A small image denoising autoencoder, trained from scratch.
Model: 2.53M parameters, 64-pixel images, decoder widths [48, 48, 96, 192].
Training: adamw at rate 0.0018, 6500 steps, batches of 64.
Data: trained on aerial photos of the United States (SatlasPretrain), 4.1 epochs.
Rows from block 2 of the decoder of a small image denoising autoencoder, named by matrix and row number. Rows with one number belong to one channel. Each number is 128 + 32 x the weight over its row's rms, rounded and kept within 0 to 255. All counts start at 0. Numbers have three digits each. After the name is the row's rms in percent of the matrix's.
After each channel's rows are labels from the 100 images, of 14976, where the channel reaches its highest value: "strongest on" is what is common among them. Only what is clearly more common there than usual is listed. The data: aerial photos of the United States (SatlasPretrain).
# convs0: first 3x3 conv (decoder.decb.0.0.convs.0.weight, 96x96x3x3, each kernel summed), inputs 48-95
# convs1: second 3x3 conv (decoder.decb.0.0.convs.1.weight, 96x96x3x3, transposed, each kernel summed), outputs 48-95

convs0.73 087:136139108130175136134110112108117112127124106121149109120155127041109110117077070157118103127171109131131132092163125135114081128105159122116096
convs1.73 099:119103199132068125102173153099083140129187143117149139131085186155101151129229177137113146110119146137082121116092153117122101145187079140145126
strongest on: building

convs0.92 077:089122144089146089136155126102106149125128073112154162127130128152137165129103158115108149085111111108091169132147130112126128120122096131127149
convs1.92 084:089167163135065128095153120098149107169143178122122154126102130185147167128199128167145105132123152122090153080059119145132135136107071109168092
strongest on: building

convs0.47 113:101124007130139165191119170091094124129093115094144126100139090144124128096113122137094108144100140117089134134082121112140116000111109120138142
convs1.47 114:088121160103150125112162097146154133109108122157143102129121150100162169129136132075177166093130125126224090116173166180129155148138155193130137
strongest on: crop field

convs0.22 074:187108167130162105146102143096152087148108120100143137185134147148095152179128167097103101077149107080098124134138084148123047078154124127149084
convs1.22 084:161142139126074127150152108138129180146162163070119128131118101136164112130185110135125165207144152165150104116083185103102101102144105123130107
strongest on: building

convs0.42 103:112106079109147195106156122079086150093132127190093112070144124108109148071127133097113106160042116169109166129100130157105206050085113108120124
convs1.42 113:148153154144095126140116155154125154170128177057149151130091110157168094130129135152130157097164131067137090122126108109179053141214119156130109
strongest on: building

convs0.7 094:119117152115116119102144138142146132118139102108096103131147213147119049130170151149145108132122093092144184147140192163146138150098150065098190
convs1.7 102:135098087110099125181029143143072140124137131142137137127139105143134100128052165184115152109130129198125117161088039110094148086117112120098128
strongest on: building

convs0.20 078:153133096138132117117130183093086119124148111178134107145118137045139114146129105133144112121139124077077152103126128170121120162105159160105151
convs1.20 089:133123214116083129122136104116128165144131160126124138127079128173164132126133156138091160164133171178086105119098109063145094122203081136180139
strongest on: building

convs0.61 100:138112140129151121090112115126078132104068103078149123153130120134130117155108120056074131098118080113087136068162122071114145141062131095139124
convs1.61 106:118137178138065124123109160143173132174174177146116176127093114213142123130091160184164112119157170157126106157107088140123133143157115144130148
strongest on: building

convs0.89 088:125148156083119129094122082083144116138158131080125144119166164172146114123163160118119103084074105114164203097178131095158141131117101057142160
convs1.89 099:126130140108085129177117166135116141133121162160108132125071092180162137124118104171127131133159158171069093133066095119079122112154097136143160
strongest on: building

convs0.41 087:142091132077155134142094104137141110125107150151110091131113072125111106131122136146156065131143182131141123122145070151109085125203123128149117
convs1.41 093:126177155174085129137183168107098136143136104109179154130142127128131137129180118138063156155138105103089139065076185093164106130123077110108107
strongest on: building

convs0.76 097:141105061119128155053135100090139139092137121146107093108140132074131142106108072089122131168095142136107183092125122162082156092110100116128093
convs1.76 120:143171181117094130147118146135114150170119170086152152125089125179147116128143177171100155103177105108103087140110097094181090152192132152148134
strongest on: building

convs0.62 073:170109165168140111053116134137198113145140097091120151169119143140137124165125130112193156117138110062116158151133139171134036089134136101147089
convs1.62 093:143102135111051125178134111148100142136171142065150121127139130138148114126147145150134155175174132177156073157122130100104130104141124133102113
strongest on: building

convs0.88 089:149095170122140137066138089113163137099137113079081105146105179111111129143126084095166136107115092078159183102136180137130049131150141128172136
convs1.88 117:151108126129055126169083134131074126145186146103156129125144146151152111125132147188120167137193116186136107140126083118108162126139118120103122
strongest on: building

convs0.2 082:153119108168138128121122162153099120123090142078130095152117099136140089154131094133069155138123090093112150134116109051146135096083174096113082
convs1.2 108:121106137104072124141081145150162146125129152109119124128092097166136145129084159154156132126147156165138085164107112124117128105198098167127144
strongest on: building

convs0.50 080:184117166152141125063094113120157123109134117133144123161096196083121162157111125117173115113163099104151125124151100162135064128127154142130114
convs1.50 104:140128189113061131147181125108099140143155130147105129123085120161131098121191134157078142206119175169085098128075156078093081121157084133157134
strongest on: building

convs0.86 080:144087144196185125053153111100140110126116088156147081166112171142105184161141127096146101157107155087067143130115097176128101124118185131135133
convs1.86 104:130154179075059123167086156113130163168144120129114173128098094134137081128115180157103166122147121157091092129122153056140128131200071116156137
strongest on: building

convs0.23 081:174100133154117116108104144141101116145057126063114083171127104159139070169126076110080134131120104119132113148127129052164092116098145136133124
convs1.23 101:115111131117080125161079144154178133111189137069132162128103122182128195128115169163189129140158164164156121142115137129098161097195102139132127
strongest on: building

convs0.17 074:077152137120114100105137124124092104157159165069153139160078153117139137156188149126125092110095143147102141113124148104121094145137177051136108
convs1.17 079:065128134140020129122132130090141105139111114168130143127148117146126161126162165146130139140116106077129120091108126171153161120132070121096077
strongest on: building

convs0.25 073:095142149089116110140128142170108141158105098113115152146127129104123063147180126121129133033177064155141139139123181129111127149056148070152123
convs1.25 090:117104109201126131086205117088099102113176126129110126124126132109116110123146139190117098138127134049128110103094109150159118106098112102097116
strongest on: building

convs0.21 093:120137118097128167091160068014150102125136120068109158092153100101119129092118069130135098155090158153134139107134212091103142095119082105096066
convs1.21 104:085151136127059128140096158164089160137134182166150089128085150140149142127126116137099153095171085141105110099112057166146096144154177179166144
strongest on: building

convs0.95 133:059126054109144096139125122039136073103131073126091124137134085063081125139099094111120077103107115124095098118111126105117118063078128115116090
convs1.95 111:182162137147143136048123090125132180175126201152155112128138137175180151127164127088139201141136123129140169101178155163146154181142145171193153
strongest on: crop field