config.yaml
encoder_arch: "mobilenet_v1"
model: "image denoising autoencoder"
dataset: "aerial photos of the United States (SatlasPretrain)"
train_examples: 101725
image_size: 64
crop_scale_min: 1
horizontal_flip: true
bottleneck: "denoising"
downsampling_factor: 8
encoder_norm: "layernorm"
encoder_activation: "relu"
encoder_depths: [2, 5, 5]
encoder_kernel_size: 5
encoder_stem: "deep"
encoder_widths: [80, 128, 240]
loss: "l1"
latent_channels: 8
decoder_norm: "batchnorm"
decoder_activation: "silu"
decoder_widths: [48, 48, 96, 192]
decoder_blocks_per_level: 2
decoder_block: "basic"
decoder_attention: false
decoder_upsampling: "nearest_conv"
init: "trunc_normal_002"
residual_init: "none"
optimizer: "adamw"
lr: 0.0018
beta1: 0.8
beta2: 0.99
eps: 1e-10
grad_clip: 5.0
steps: 6500
batch_size: 64
epochs: 4.1
lr_schedule: "wsd"
decay_fraction: 0.4
final_lr_fraction: 0
warmup_steps: 130
weight_decay: 0.2
Rows from block 0 of the decoder of a small image denoising autoencoder, named by matrix and row number. Rows with one number belong to one channel. Each number is 200 + 20 x the weight over its row's rms, rounded and kept within 0 to 999. All counts start at 0. After the name is the row's rms in percent of the matrix's.
After each channel's rows are labels from the 100 images, of 14976, where the channel reaches its highest value: "strongest on" is what is common among them; "colour at peak" is the nearest of a few named colours to the mean colour under the peak. Only what is clearly more common there than usual is listed. The data: aerial photos of the United States (SatlasPretrain). In brackets: how many of the 100.
# convs0: first 3x3 conv (decoder.mid.0.convs.0.weight, 192x192x3x3, each kernel summed), inputs 96-143
# convs1: second 3x3 conv (decoder.mid.0.convs.1.weight, 192x192x3x3, transposed, each kernel summed), outputs 96-143

convs0.92,102,212,198,211,210,203,217,210,214,216,235,253,218,200,215,243,191,195,202,200,198,198,213,218,201,220,190,217,209,218,192,211,208,190,187,200,216,257,187,197,221,201,211,214,186,208,285,224,217
convs1.92,079,206,202,199,219,221,204,180,199,198,204,236,191,181,147,208,180,217,191,183,189,136,200,204,221,187,211,187,177,224,201,223,200,185,192,213,191,239,191,211,186,201,214,254,194,193,198,189,182
strongest on: crop field (29)
colour at peak: black (93)

convs0.170,103,200,204,206,214,233,190,206,190,202,197,187,203,208,212,193,189,227,236,238,252,195,213,202,200,187,209,191,203,211,194,213,221,183,230,220,201,182,245,239,208,203,192,190,186,218,186,190,211
convs1.170,060,202,211,204,207,190,209,199,207,208,200,203,195,214,253,200,194,211,201,195,188,264,219,211,200,199,203,246,226,196,190,194,202,196,198,196,216,138,195,177,206,198,198,136,189,198,199,189,203
strongest on: building (82)
colour at peak: white (59); pink (41)

convs0.172,114,197,202,199,198,200,245,189,227,193,209,227,208,201,194,219,211,196,203,197,188,196,199,213,210,266,192,237,188,193,218,217,202,219,190,190,215,246,185,201,204,203,249,253,220,210,220,238,204
convs1.172,079,200,193,205,216,209,218,211,220,198,212,188,198,199,145,215,175,219,222,202,151,135,183,207,198,200,227,176,190,190,208,223,212,204,207,215,211,242,213,198,194,183,206,258,206,182,198,221,203
strongest on: crop field (28)
colour at peak: black (97)

convs0.88,107,215,192,211,210,195,236,205,214,212,240,263,225,198,213,238,194,192,198,195,190,202,205,216,204,235,186,231,210,220,194,211,207,199,186,199,223,256,188,196,212,195,218,233,190,204,263,238,212
convs1.88,080,205,199,205,216,222,204,177,194,201,205,230,196,181,146,207,180,214,181,188,173,138,210,205,213,187,199,180,173,211,204,220,210,184,200,208,207,239,190,202,187,203,218,256,201,187,192,184,184
strongest on: crop field (30)
colour at peak: black (92)

convs0.127,112,201,215,202,210,239,193,196,195,201,191,186,199,210,203,193,204,232,232,238,245,200,213,205,202,190,211,196,192,200,197,211,216,198,229,212,194,181,252,237,209,208,190,189,197,220,188,196,211
convs1.127,062,204,201,193,217,195,202,199,207,200,211,199,186,199,253,189,202,215,194,191,190,263,212,204,199,195,186,252,210,198,194,188,208,182,188,201,212,139,209,197,201,201,198,136,195,198,202,181,199
strongest on: building (91)
colour at peak: white (69); pink (31)

convs0.82,112,202,196,205,210,196,242,196,201,210,233,268,220,201,203,241,191,195,198,193,186,203,204,209,210,242,186,227,203,210,206,212,208,197,189,193,216,268,184,195,211,201,234,239,207,202,260,230,207
convs1.82,079,212,204,189,205,236,209,192,195,201,201,231,204,178,145,212,177,215,207,186,167,136,204,207,217,198,210,183,178,203,211,215,216,185,203,217,211,243,192,194,181,204,218,256,218,190,201,193,198
strongest on: crop field (27)
colour at peak: black (97)

convs0.94,147,201,197,211,200,199,140,211,191,198,174,144,196,192,195,168,200,195,207,201,199,201,208,197,196,139,198,154,205,207,203,200,199,190,200,201,194,151,199,204,203,192,169,153,198,209,163,149,205
convs1.94,089,188,204,215,190,193,214,199,169,218,194,227,219,184,225,225,182,156,198,222,198,230,208,205,186,207,219,158,177,230,199,178,187,182,205,201,177,174,179,166,223,237,199,167,218,218,211,188,221
strongest on: building (71)
colour at peak: pink (61)

convs0.41,108,198,214,202,211,236,197,197,197,199,194,188,199,209,201,194,199,232,236,237,246,198,213,206,204,193,210,199,195,198,200,213,216,197,234,209,194,186,245,241,211,204,193,196,198,222,188,198,209
convs1.41,065,205,201,193,220,200,205,199,200,198,215,195,186,205,252,197,198,211,197,187,189,263,213,202,198,194,186,259,217,189,196,192,210,183,189,200,222,139,209,206,205,196,189,141,190,193,195,189,191
strongest on: building (93)
colour at peak: white (78)

convs0.52,068,212,200,219,199,207,235,223,185,219,204,210,242,192,194,204,214,219,234,204,226,198,202,196,203,242,191,225,192,190,226,229,212,218,253,189,217,209,222,243,212,203,206,249,206,205,198,226,192
convs1.52,079,212,200,200,163,194,188,202,207,217,157,199,197,247,206,214,213,195,194,202,187,208,204,196,206,195,172,204,218,182,199,188,192,157,195,193,180,179,187,242,208,197,190,190,199,184,215,200,197
strongest on: building (86)
colour at peak: white (51); pink (49)