From a checkpoint of a small image denoising autoencoder: 2.53M parameters, encoder depths [2, 5, 5].
Rows from block 3 of the decoder of a small image denoising autoencoder, named by matrix and row number. Rows with one number belong to one channel. Each number is 128 + 24 x the weight over its row's rms, rounded and kept within 0 to 255. All counts start at 0.
After each channel's rows are labels from the 100 images, of 14976, where the channel reaches its highest value: "responds to" is what is common among them; "colour at peak" is the nearest of a few named colours to the mean colour under the peak. Only what is clearly more common there than usual is listed. The data: aerial photos of the United States (SatlasPretrain).
# convs0: first 3x3 conv (decoder.decb.0.1.convs.0.weight, 96x96x3x3, each kernel summed), inputs 0-95
# convs1: second 3x3 conv (decoder.decb.0.1.convs.1.weight, 96x96x3x3, transposed, each kernel summed), outputs 0-95

convs0.83 [106 143 136  83 150 137 104 137 135 115  67  94  91 134 109 101 116 133  76  95 133 152  73 140  82  76 115 133 126 124 134 134 118 133 138 119 127 140 160 159 147  71 128 125  68 129 106 103 184 131 146 129 149 145 101 102 125 147 110 138 149 124 120 131 145 145  70 123 138 135 132 119  70 101 146 122 102 117 121 122 124 113 113 136 134 134  82 108 130 118 136 138 139 132 119 145]
convs1.83 [141 136  83 126 163  86 122  93 137 131 151 133 145  95 131 134 109 136 144 147 118  64 156  89 132 136 145 109 139 114 136  80 128 109 122 133 101 123 124  47  95 120 119 121 151 140 136 100  79 109 128 126  65 129 152  99 155 121 101  79 135 122 127 128 125 130 119  97  97 126 110 128 120 118 145 174 112 125 121 146 130 137 122  88 135  80 116 121 137 112 106 147  94 105 111 125]
responds to: crop field
colour at peak: brown

convs0.44 [ 90 155 150 123 149 149 130 150 107 116  81  88 113 145 107 131 133 135  95 110 142 161  93 149  97  83 105 167 138 141 138 140 119 143 159 121 135 132 160 169 146  76 146 127  63 140 118 127 185 119 127 115 166 138 121 104 132 146 136 142 151 123 119 122 149 134  76 129 115 105 123 119  76  95 134  87 106 120 129 114 120 109 131 129 132 161  85  90 136 108 124 146 144 153 122 135]
convs1.44 [147 115  81 113 156  90 115  96 126 137 145 125 140 104 134 131 106 138 139 137 103  59 142  79 134 132 145 101 123 106 136  82 126  99 106 129  94 134 125  69  92 126 119 113 152 140 137 110  66 121 136 115  78 122 166 104 157 127  98  84 136 121 115 129 129 135 126  96 108 134 112 120 125 122 154 159 112 117 108 151 124 133 114  83 139  78 124 116 134 111 110 131  98  86 101 124]
responds to: crop field
colour at peak: brown

convs0.71 [ 97 149 155 122 144 139 127 148 130 108 108 126 131 130  99 147 133 114 123 128 130 182 117 162 137 113 131 160 144 136 123 152 124 155 168 109 155 114 161 172 165  76 149 117  82 134 125 135 175 137 109 131 177 143 118 104 119 128 150 151 137 133 141 139 160 139  73 126 122  98 150 125  73 109 128  69 143 156 122  98 128 100 151 130 109 186 102 141 136 115 128 146 146 157 146 137]
convs1.71 [153 102  85 110 155 106 116 101 122 152 139 111 131 118 147 122 104 140 137 122  96  66 131  87 126 134 142 105 111 100 124  86 121  91 100 137  87 140 132 100  83 133 121 103 143 134 149 134  57 131 149 100  88 118 169 114 162 141 103  91 131 121 104 115 121 146 132  99 126 147 110 111 132 127 152 136 118 102  94 159 104 119 109  88 139  88 134 107 133 110 120 124 103  84  92 116]
responds to: crop field
colour at peak: black

convs0.32 [ 96 142 168 123 147 139 127 141 133  94 119 126 128 134  96 148 136 112 117 121 135 181 106 156 134 125 121 160 133 144 133 146 119 154 163 109 146 113 161 175 156  81 142 126  75 126 113 131 178 133 105 129 174 138 126 109 123 121 148 146 140 140 134 141 163 137  80 127 126 103 141 127  81 110 132  65 147 147 134  84 130  96 151 131 114 189  86 131 128 127 126 144 149 159 148 135]
convs1.32 [154 104  83 108 149 109 113 100 122 154 138 110 131 117 144 122 102 143 139 124  97  69 131  89 127 132 146 102 118  96 123  90 120  94 101 140  90 138 132  97  81 129 122  97 140 137 152 131  63 131 152  97  85 121 168 116 157 143  98  95 129 120 106 113 118 148 129  95 122 147 112 108 130 128 147 136 113 109  93 163 103 116 108  85 136  86 136 107 133 109 122 121 100  85  91 118]
responds to: crop field
colour at peak: black

convs0.41 [ 90 146 168 124 151 143 123 148 136  87 120 130 137 130  98 150 138 112 119 123 129 176 110 159 134 126 127 160 141 137 134 150 113 159 160 106 155 106 160 168 151  84 154 125  81 128 117 139 171 133  99 129 166 138 125 102 129 111 148 150 139 127 150 135 158 139  83 116 116 105 148 123  84 112 132  62 147 150 122  77 129 101 150 134 110 188  98 130 136 122 120 145 147 157 153 139]
convs1.41 [157 100  84 110 147 109 118 101 120 158 137 110 129 121 150 124 102 139 141 124  98  71 128  87 128 132 145 103 115  96 123  90 125  93 102 136  88 141 133 102  80 130 122 100 139 133 151 132  59 134 154  95  88 121 167 118 154 144 101  95 130 118 104 115 119 148 129  98 126 149 113 108 131 130 146 130 115 108  94 164  99 115 109  87 135  86 138 107 134 108 124 120 102  87  90 113]
responds to: crop field
colour at peak: black

convs0.48 [156 110 125  81 114 127 117 169 103 163 133 129 162 134 157 159 115 115 155 107 155 119  92 199 149 129 164 160 120 123 139 105  88 145  82 171 131 189  91 154 130 146  96 138 115  98 130 127 140 127 141 100 120 140 154 108 127 134 101 114  88 110 112 147 123  96 145 144 138 114 100 140 147 115 117 105 118 119 152 128 156 166 129 153 143 170 111 122 115 132 127 113 109  99 102 157]
convs1.48 [ 82 157 157 122 121 109 133 119 151  91 120 120 130 145 116 102 125 105 138 127 141 103 130 139 120 111 141 126 163 103 156 166 145 158 171 144 169  92 135 145 124 135 179 112 136 153 152 144 123 169 126 129 136 120 157 142 131  98 148 167 171 124 170 121 146 172 135  93 100 164 166 137 134 160 126 164 136 166 118 150 102  75 142  91 139 131 144 122 170 119  96 147 117 149 122 148]
responds to: building
colour at peak: black; pink