{"model": "image denoising autoencoder", "dataset": "aerial photos of the United States (SatlasPretrain)", "train_examples": 101725, "image_size": 64, "crop_scale_min": 1, "horizontal_flip": true, "bottleneck": "denoising", "downsampling_factor": 8, "encoder_arch": "mobilenet_v1", "encoder_norm": "layernorm", "encoder_activation": "relu", "encoder_depths": [2, 5, 5], "encoder_kernel_size": 5, "encoder_stem": "deep", "encoder_widths": [80, 128, 240], "loss": "l1", "latent_channels": 8, "decoder_norm": "batchnorm", "decoder_activation": "silu", "decoder_widths": [48, 48, 96, 192], "decoder_blocks_per_level": 2, "decoder_block": "basic", "decoder_attention": false, "decoder_upsampling": "nearest_conv", "init": "trunc_normal_002", "residual_init": "none", "optimizer": "adamw", "learning_rate": 0.0018, "beta1": 0.8, "beta2": 0.99, "eps": 1e-10, "max_grad_norm": 5.0, "max_steps": 6500, "batch_size": 64, "epochs": 4.1, "lr_schedule": "wsd", "decay_fraction": 0.4, "final_lr_fraction": 0, "warmup_steps": 130, "weight_decay": 0.2}
Rows from block 3 of the encoder, named by matrix and row number. Each number is 50 + 10 x the weight over its row's rms, rounded and kept within 0 to 99. All counts start at 0. After the name is the row's rms in percent of the matrix's.
# conv: pointwise conv (encoder.blocks.3.conv.weight, 128x128x1x1), inputs 86-127
conv.98 091:32 47 53 45 43 62 55 69 51 39 50 64 37 75 59 52 51 39 67 52 49 38 32 51 42 53 45 47 50 38 53 58 48 45 67 45 47 57 59 44 42 39
conv.99 096:31 47 49 54 45 58 58 60 48 37 53 58 39 81 55 54 51 41 62 45 50 39 32 53 47 55 44 42 44 36 58 57 40 45 63 54 45 48 57 42 50 44
conv.100 094:34 43 52 40 40 52 57 61 51 28 51 60 43 75 54 53 53 42 58 44 54 37 31 54 41 56 48 45 47 42 52 53 41 47 68 37 47 51 60 46 49 44
conv.101 109:69 50 54 45 57 59 55 56 52 49 72 53 43 37 63 58 45 51 47 53 59 50 56 48 48 49 51 54 57 54 53 40 66 56 61 49 45 52 48 61 63 43
conv.102 077:40 55 54 48 47 66 49 58 51 35 46 57 49 76 58 60 56 51 71 51 58 51 39 56 56 58 51 55 51 38 55 31 55 46 69 50 49 44 56 44 42 39
conv.103 094:63 41 58 43 46 67 57 63 49 49 51 60 47 58 60 60 46 57 65 52 60 51 46 49 52 53 44 52 66 53 51 52 59 58 64 47 47 40 54 57 53 36
conv.104 103:59 50 55 47 65 61 57 55 55 50 66 58 46 45 60 54 46 54 49 50 61 54 62 49 50 50 50 54 55 50 51 40 61 52 61 52 46 52 45 63 59 44
conv.105 095:33 47 56 45 42 54 57 60 53 27 47 52 42 77 56 57 52 43 62 47 50 33 30 49 48 56 48 48 47 40 54 56 44 45 66 39 48 50 60 41 46 45
conv.106 094:33 47 54 54 28 59 44 64 53 34 51 56 41 76 60 56 42 43 53 46 49 34 29 45 49 46 48 47 42 37 52 49 48 45 72 40 51 51 62 41 49 38
conv.107 087:41 46 54 48 32 59 54 66 48 29 48 49 42 78 55 50 45 45 68 46 50 44 34 43 48 51 47 39 46 41 56 49 38 47 66 52 47 55 57 52 44 41
conv.108 083:52 48 55 46 63 55 60 68 47 32 62 61 39 65 52 55 54 44 59 42 43 39 41 54 51 44 49 43 55 45 46 50 60 53 63 51 43 53 52 54 54 36
conv.109 089:34 35 53 47 47 55 56 63 53 40 55 55 45 75 60 54 46 42 71 54 49 41 37 50 45 54 45 47 52 37 54 59 44 47 67 46 45 57 60 51 41 39
conv.110 139:52 48 55 48 50 65 55 66 52 37 61 47 47 54 60 50 51 45 59 53 59 45 46 50 50 55 46 58 55 65 58 54 81 49 64 38 49 52 56 45 57 44
conv.111 094:34 46 52 50 35 58 63 60 52 40 42 61 43 78 49 56 47 45 63 56 57 46 29 55 51 68 61 35 47 33 50 57 36 50 62 51 43 56 55 46 51 53
conv.112 127:29 46 51 48 32 42 53 47 50 45 40 48 42 72 46 48 51 40 58 44 42 42 24 51 44 53 48 44 37 39 50 52 27 45 50 46 51 49 53 34 50 52
conv.113 086:57 40 52 63 43 54 56 56 45 56 57 56 59 79 59 55 45 44 68 47 57 41 32 49 44 50 46 47 54 49 47 48 55 61 69 36 44 53 56 50 53 43
conv.114 091:42 46 54 58 46 54 54 62 49 30 49 47 43 79 50 56 46 43 58 45 51 38 35 45 50 55 47 41 43 34 55 54 37 43 65 59 47 49 60 44 47 44
conv.115 121:71 52 51 50 58 58 58 52 52 54 71 53 45 40 59 55 46 53 47 53 57 51 61 50 52 47 47 58 55 57 52 39 66 55 60 50 41 50 47 59 60 43
conv.116 090:36 42 52 58 35 55 53 50 47 44 47 51 38 76 50 52 43 38 58 49 46 39 29 48 45 56 47 48 45 43 56 60 31 44 63 57 48 47 62 45 41 37
conv.117 093:41 45 54 52 37 59 55 46 54 29 50 45 58 81 54 53 46 42 59 51 51 39 32 48 43 50 48 34 52 40 45 60 40 39 64 45 46 49 59 39 38 44
conv.118 094:38 41 52 53 37 46 60 64 52 39 51 47 43 70 51 53 46 43 61 49 47 41 34 52 44 56 43 48 47 39 46 61 39 42 65 47 45 56 58 44 46 43
conv.119 113:74 59 52 51 54 63 58 59 52 45 59 63 45 62 64 47 59 61 65 59 61 58 67 54 63 55 45 38 56 48 52 32 58 58 57 59 45 54 62 51 50 52
conv.120 127:68 53 54 49 63 59 54 50 53 51 69 55 44 38 56 55 45 54 48 52 59 54 66 47 53 49 51 59 55 57 53 42 64 55 58 52 45 50 45 65 56 47
conv.121 091:53 40 54 38 54 63 53 59 49 40 64 60 32 51 64 57 44 47 57 52 53 48 53 46 45 43 46 42 51 47 48 45 57 52 66 45 47 54 45 55 67 37
conv.122 091:35 44 51 43 41 60 55 63 51 28 52 63 38 74 58 58 50 45 66 46 53 39 26 50 43 56 46 47 44 39 54 59 43 48 68 46 46 48 58 43 46 45
conv.123 092:36 42 54 48 36 52 58 65 50 32 48 43 39 79 49 56 42 41 61 46 49 43 27 47 46 56 48 46 44 36 55 57 35 41 61 52 45 52 61 42 48 41
conv.124 082:37 31 54 34 56 61 54 59 55 32 52 61 28 78 62 59 45 46 63 51 56 43 33 52 51 52 43 51 46 47 51 60 48 45 72 50 44 56 54 40 45 33
conv.125 094:35 41 54 56 43 58 56 58 47 41 47 56 44 83 55 54 56 43 60 48 48 38 34 52 48 54 42 44 47 36 56 57 36 44 63 51 43 56 58 42 48 35
conv.126 080:46 35 53 43 52 58 59 67 53 34 54 52 42 73 56 59 51 46 71 49 50 45 35 54 51 52 45 45 46 55 50 53 55 53 72 43 45 54 61 54 51 35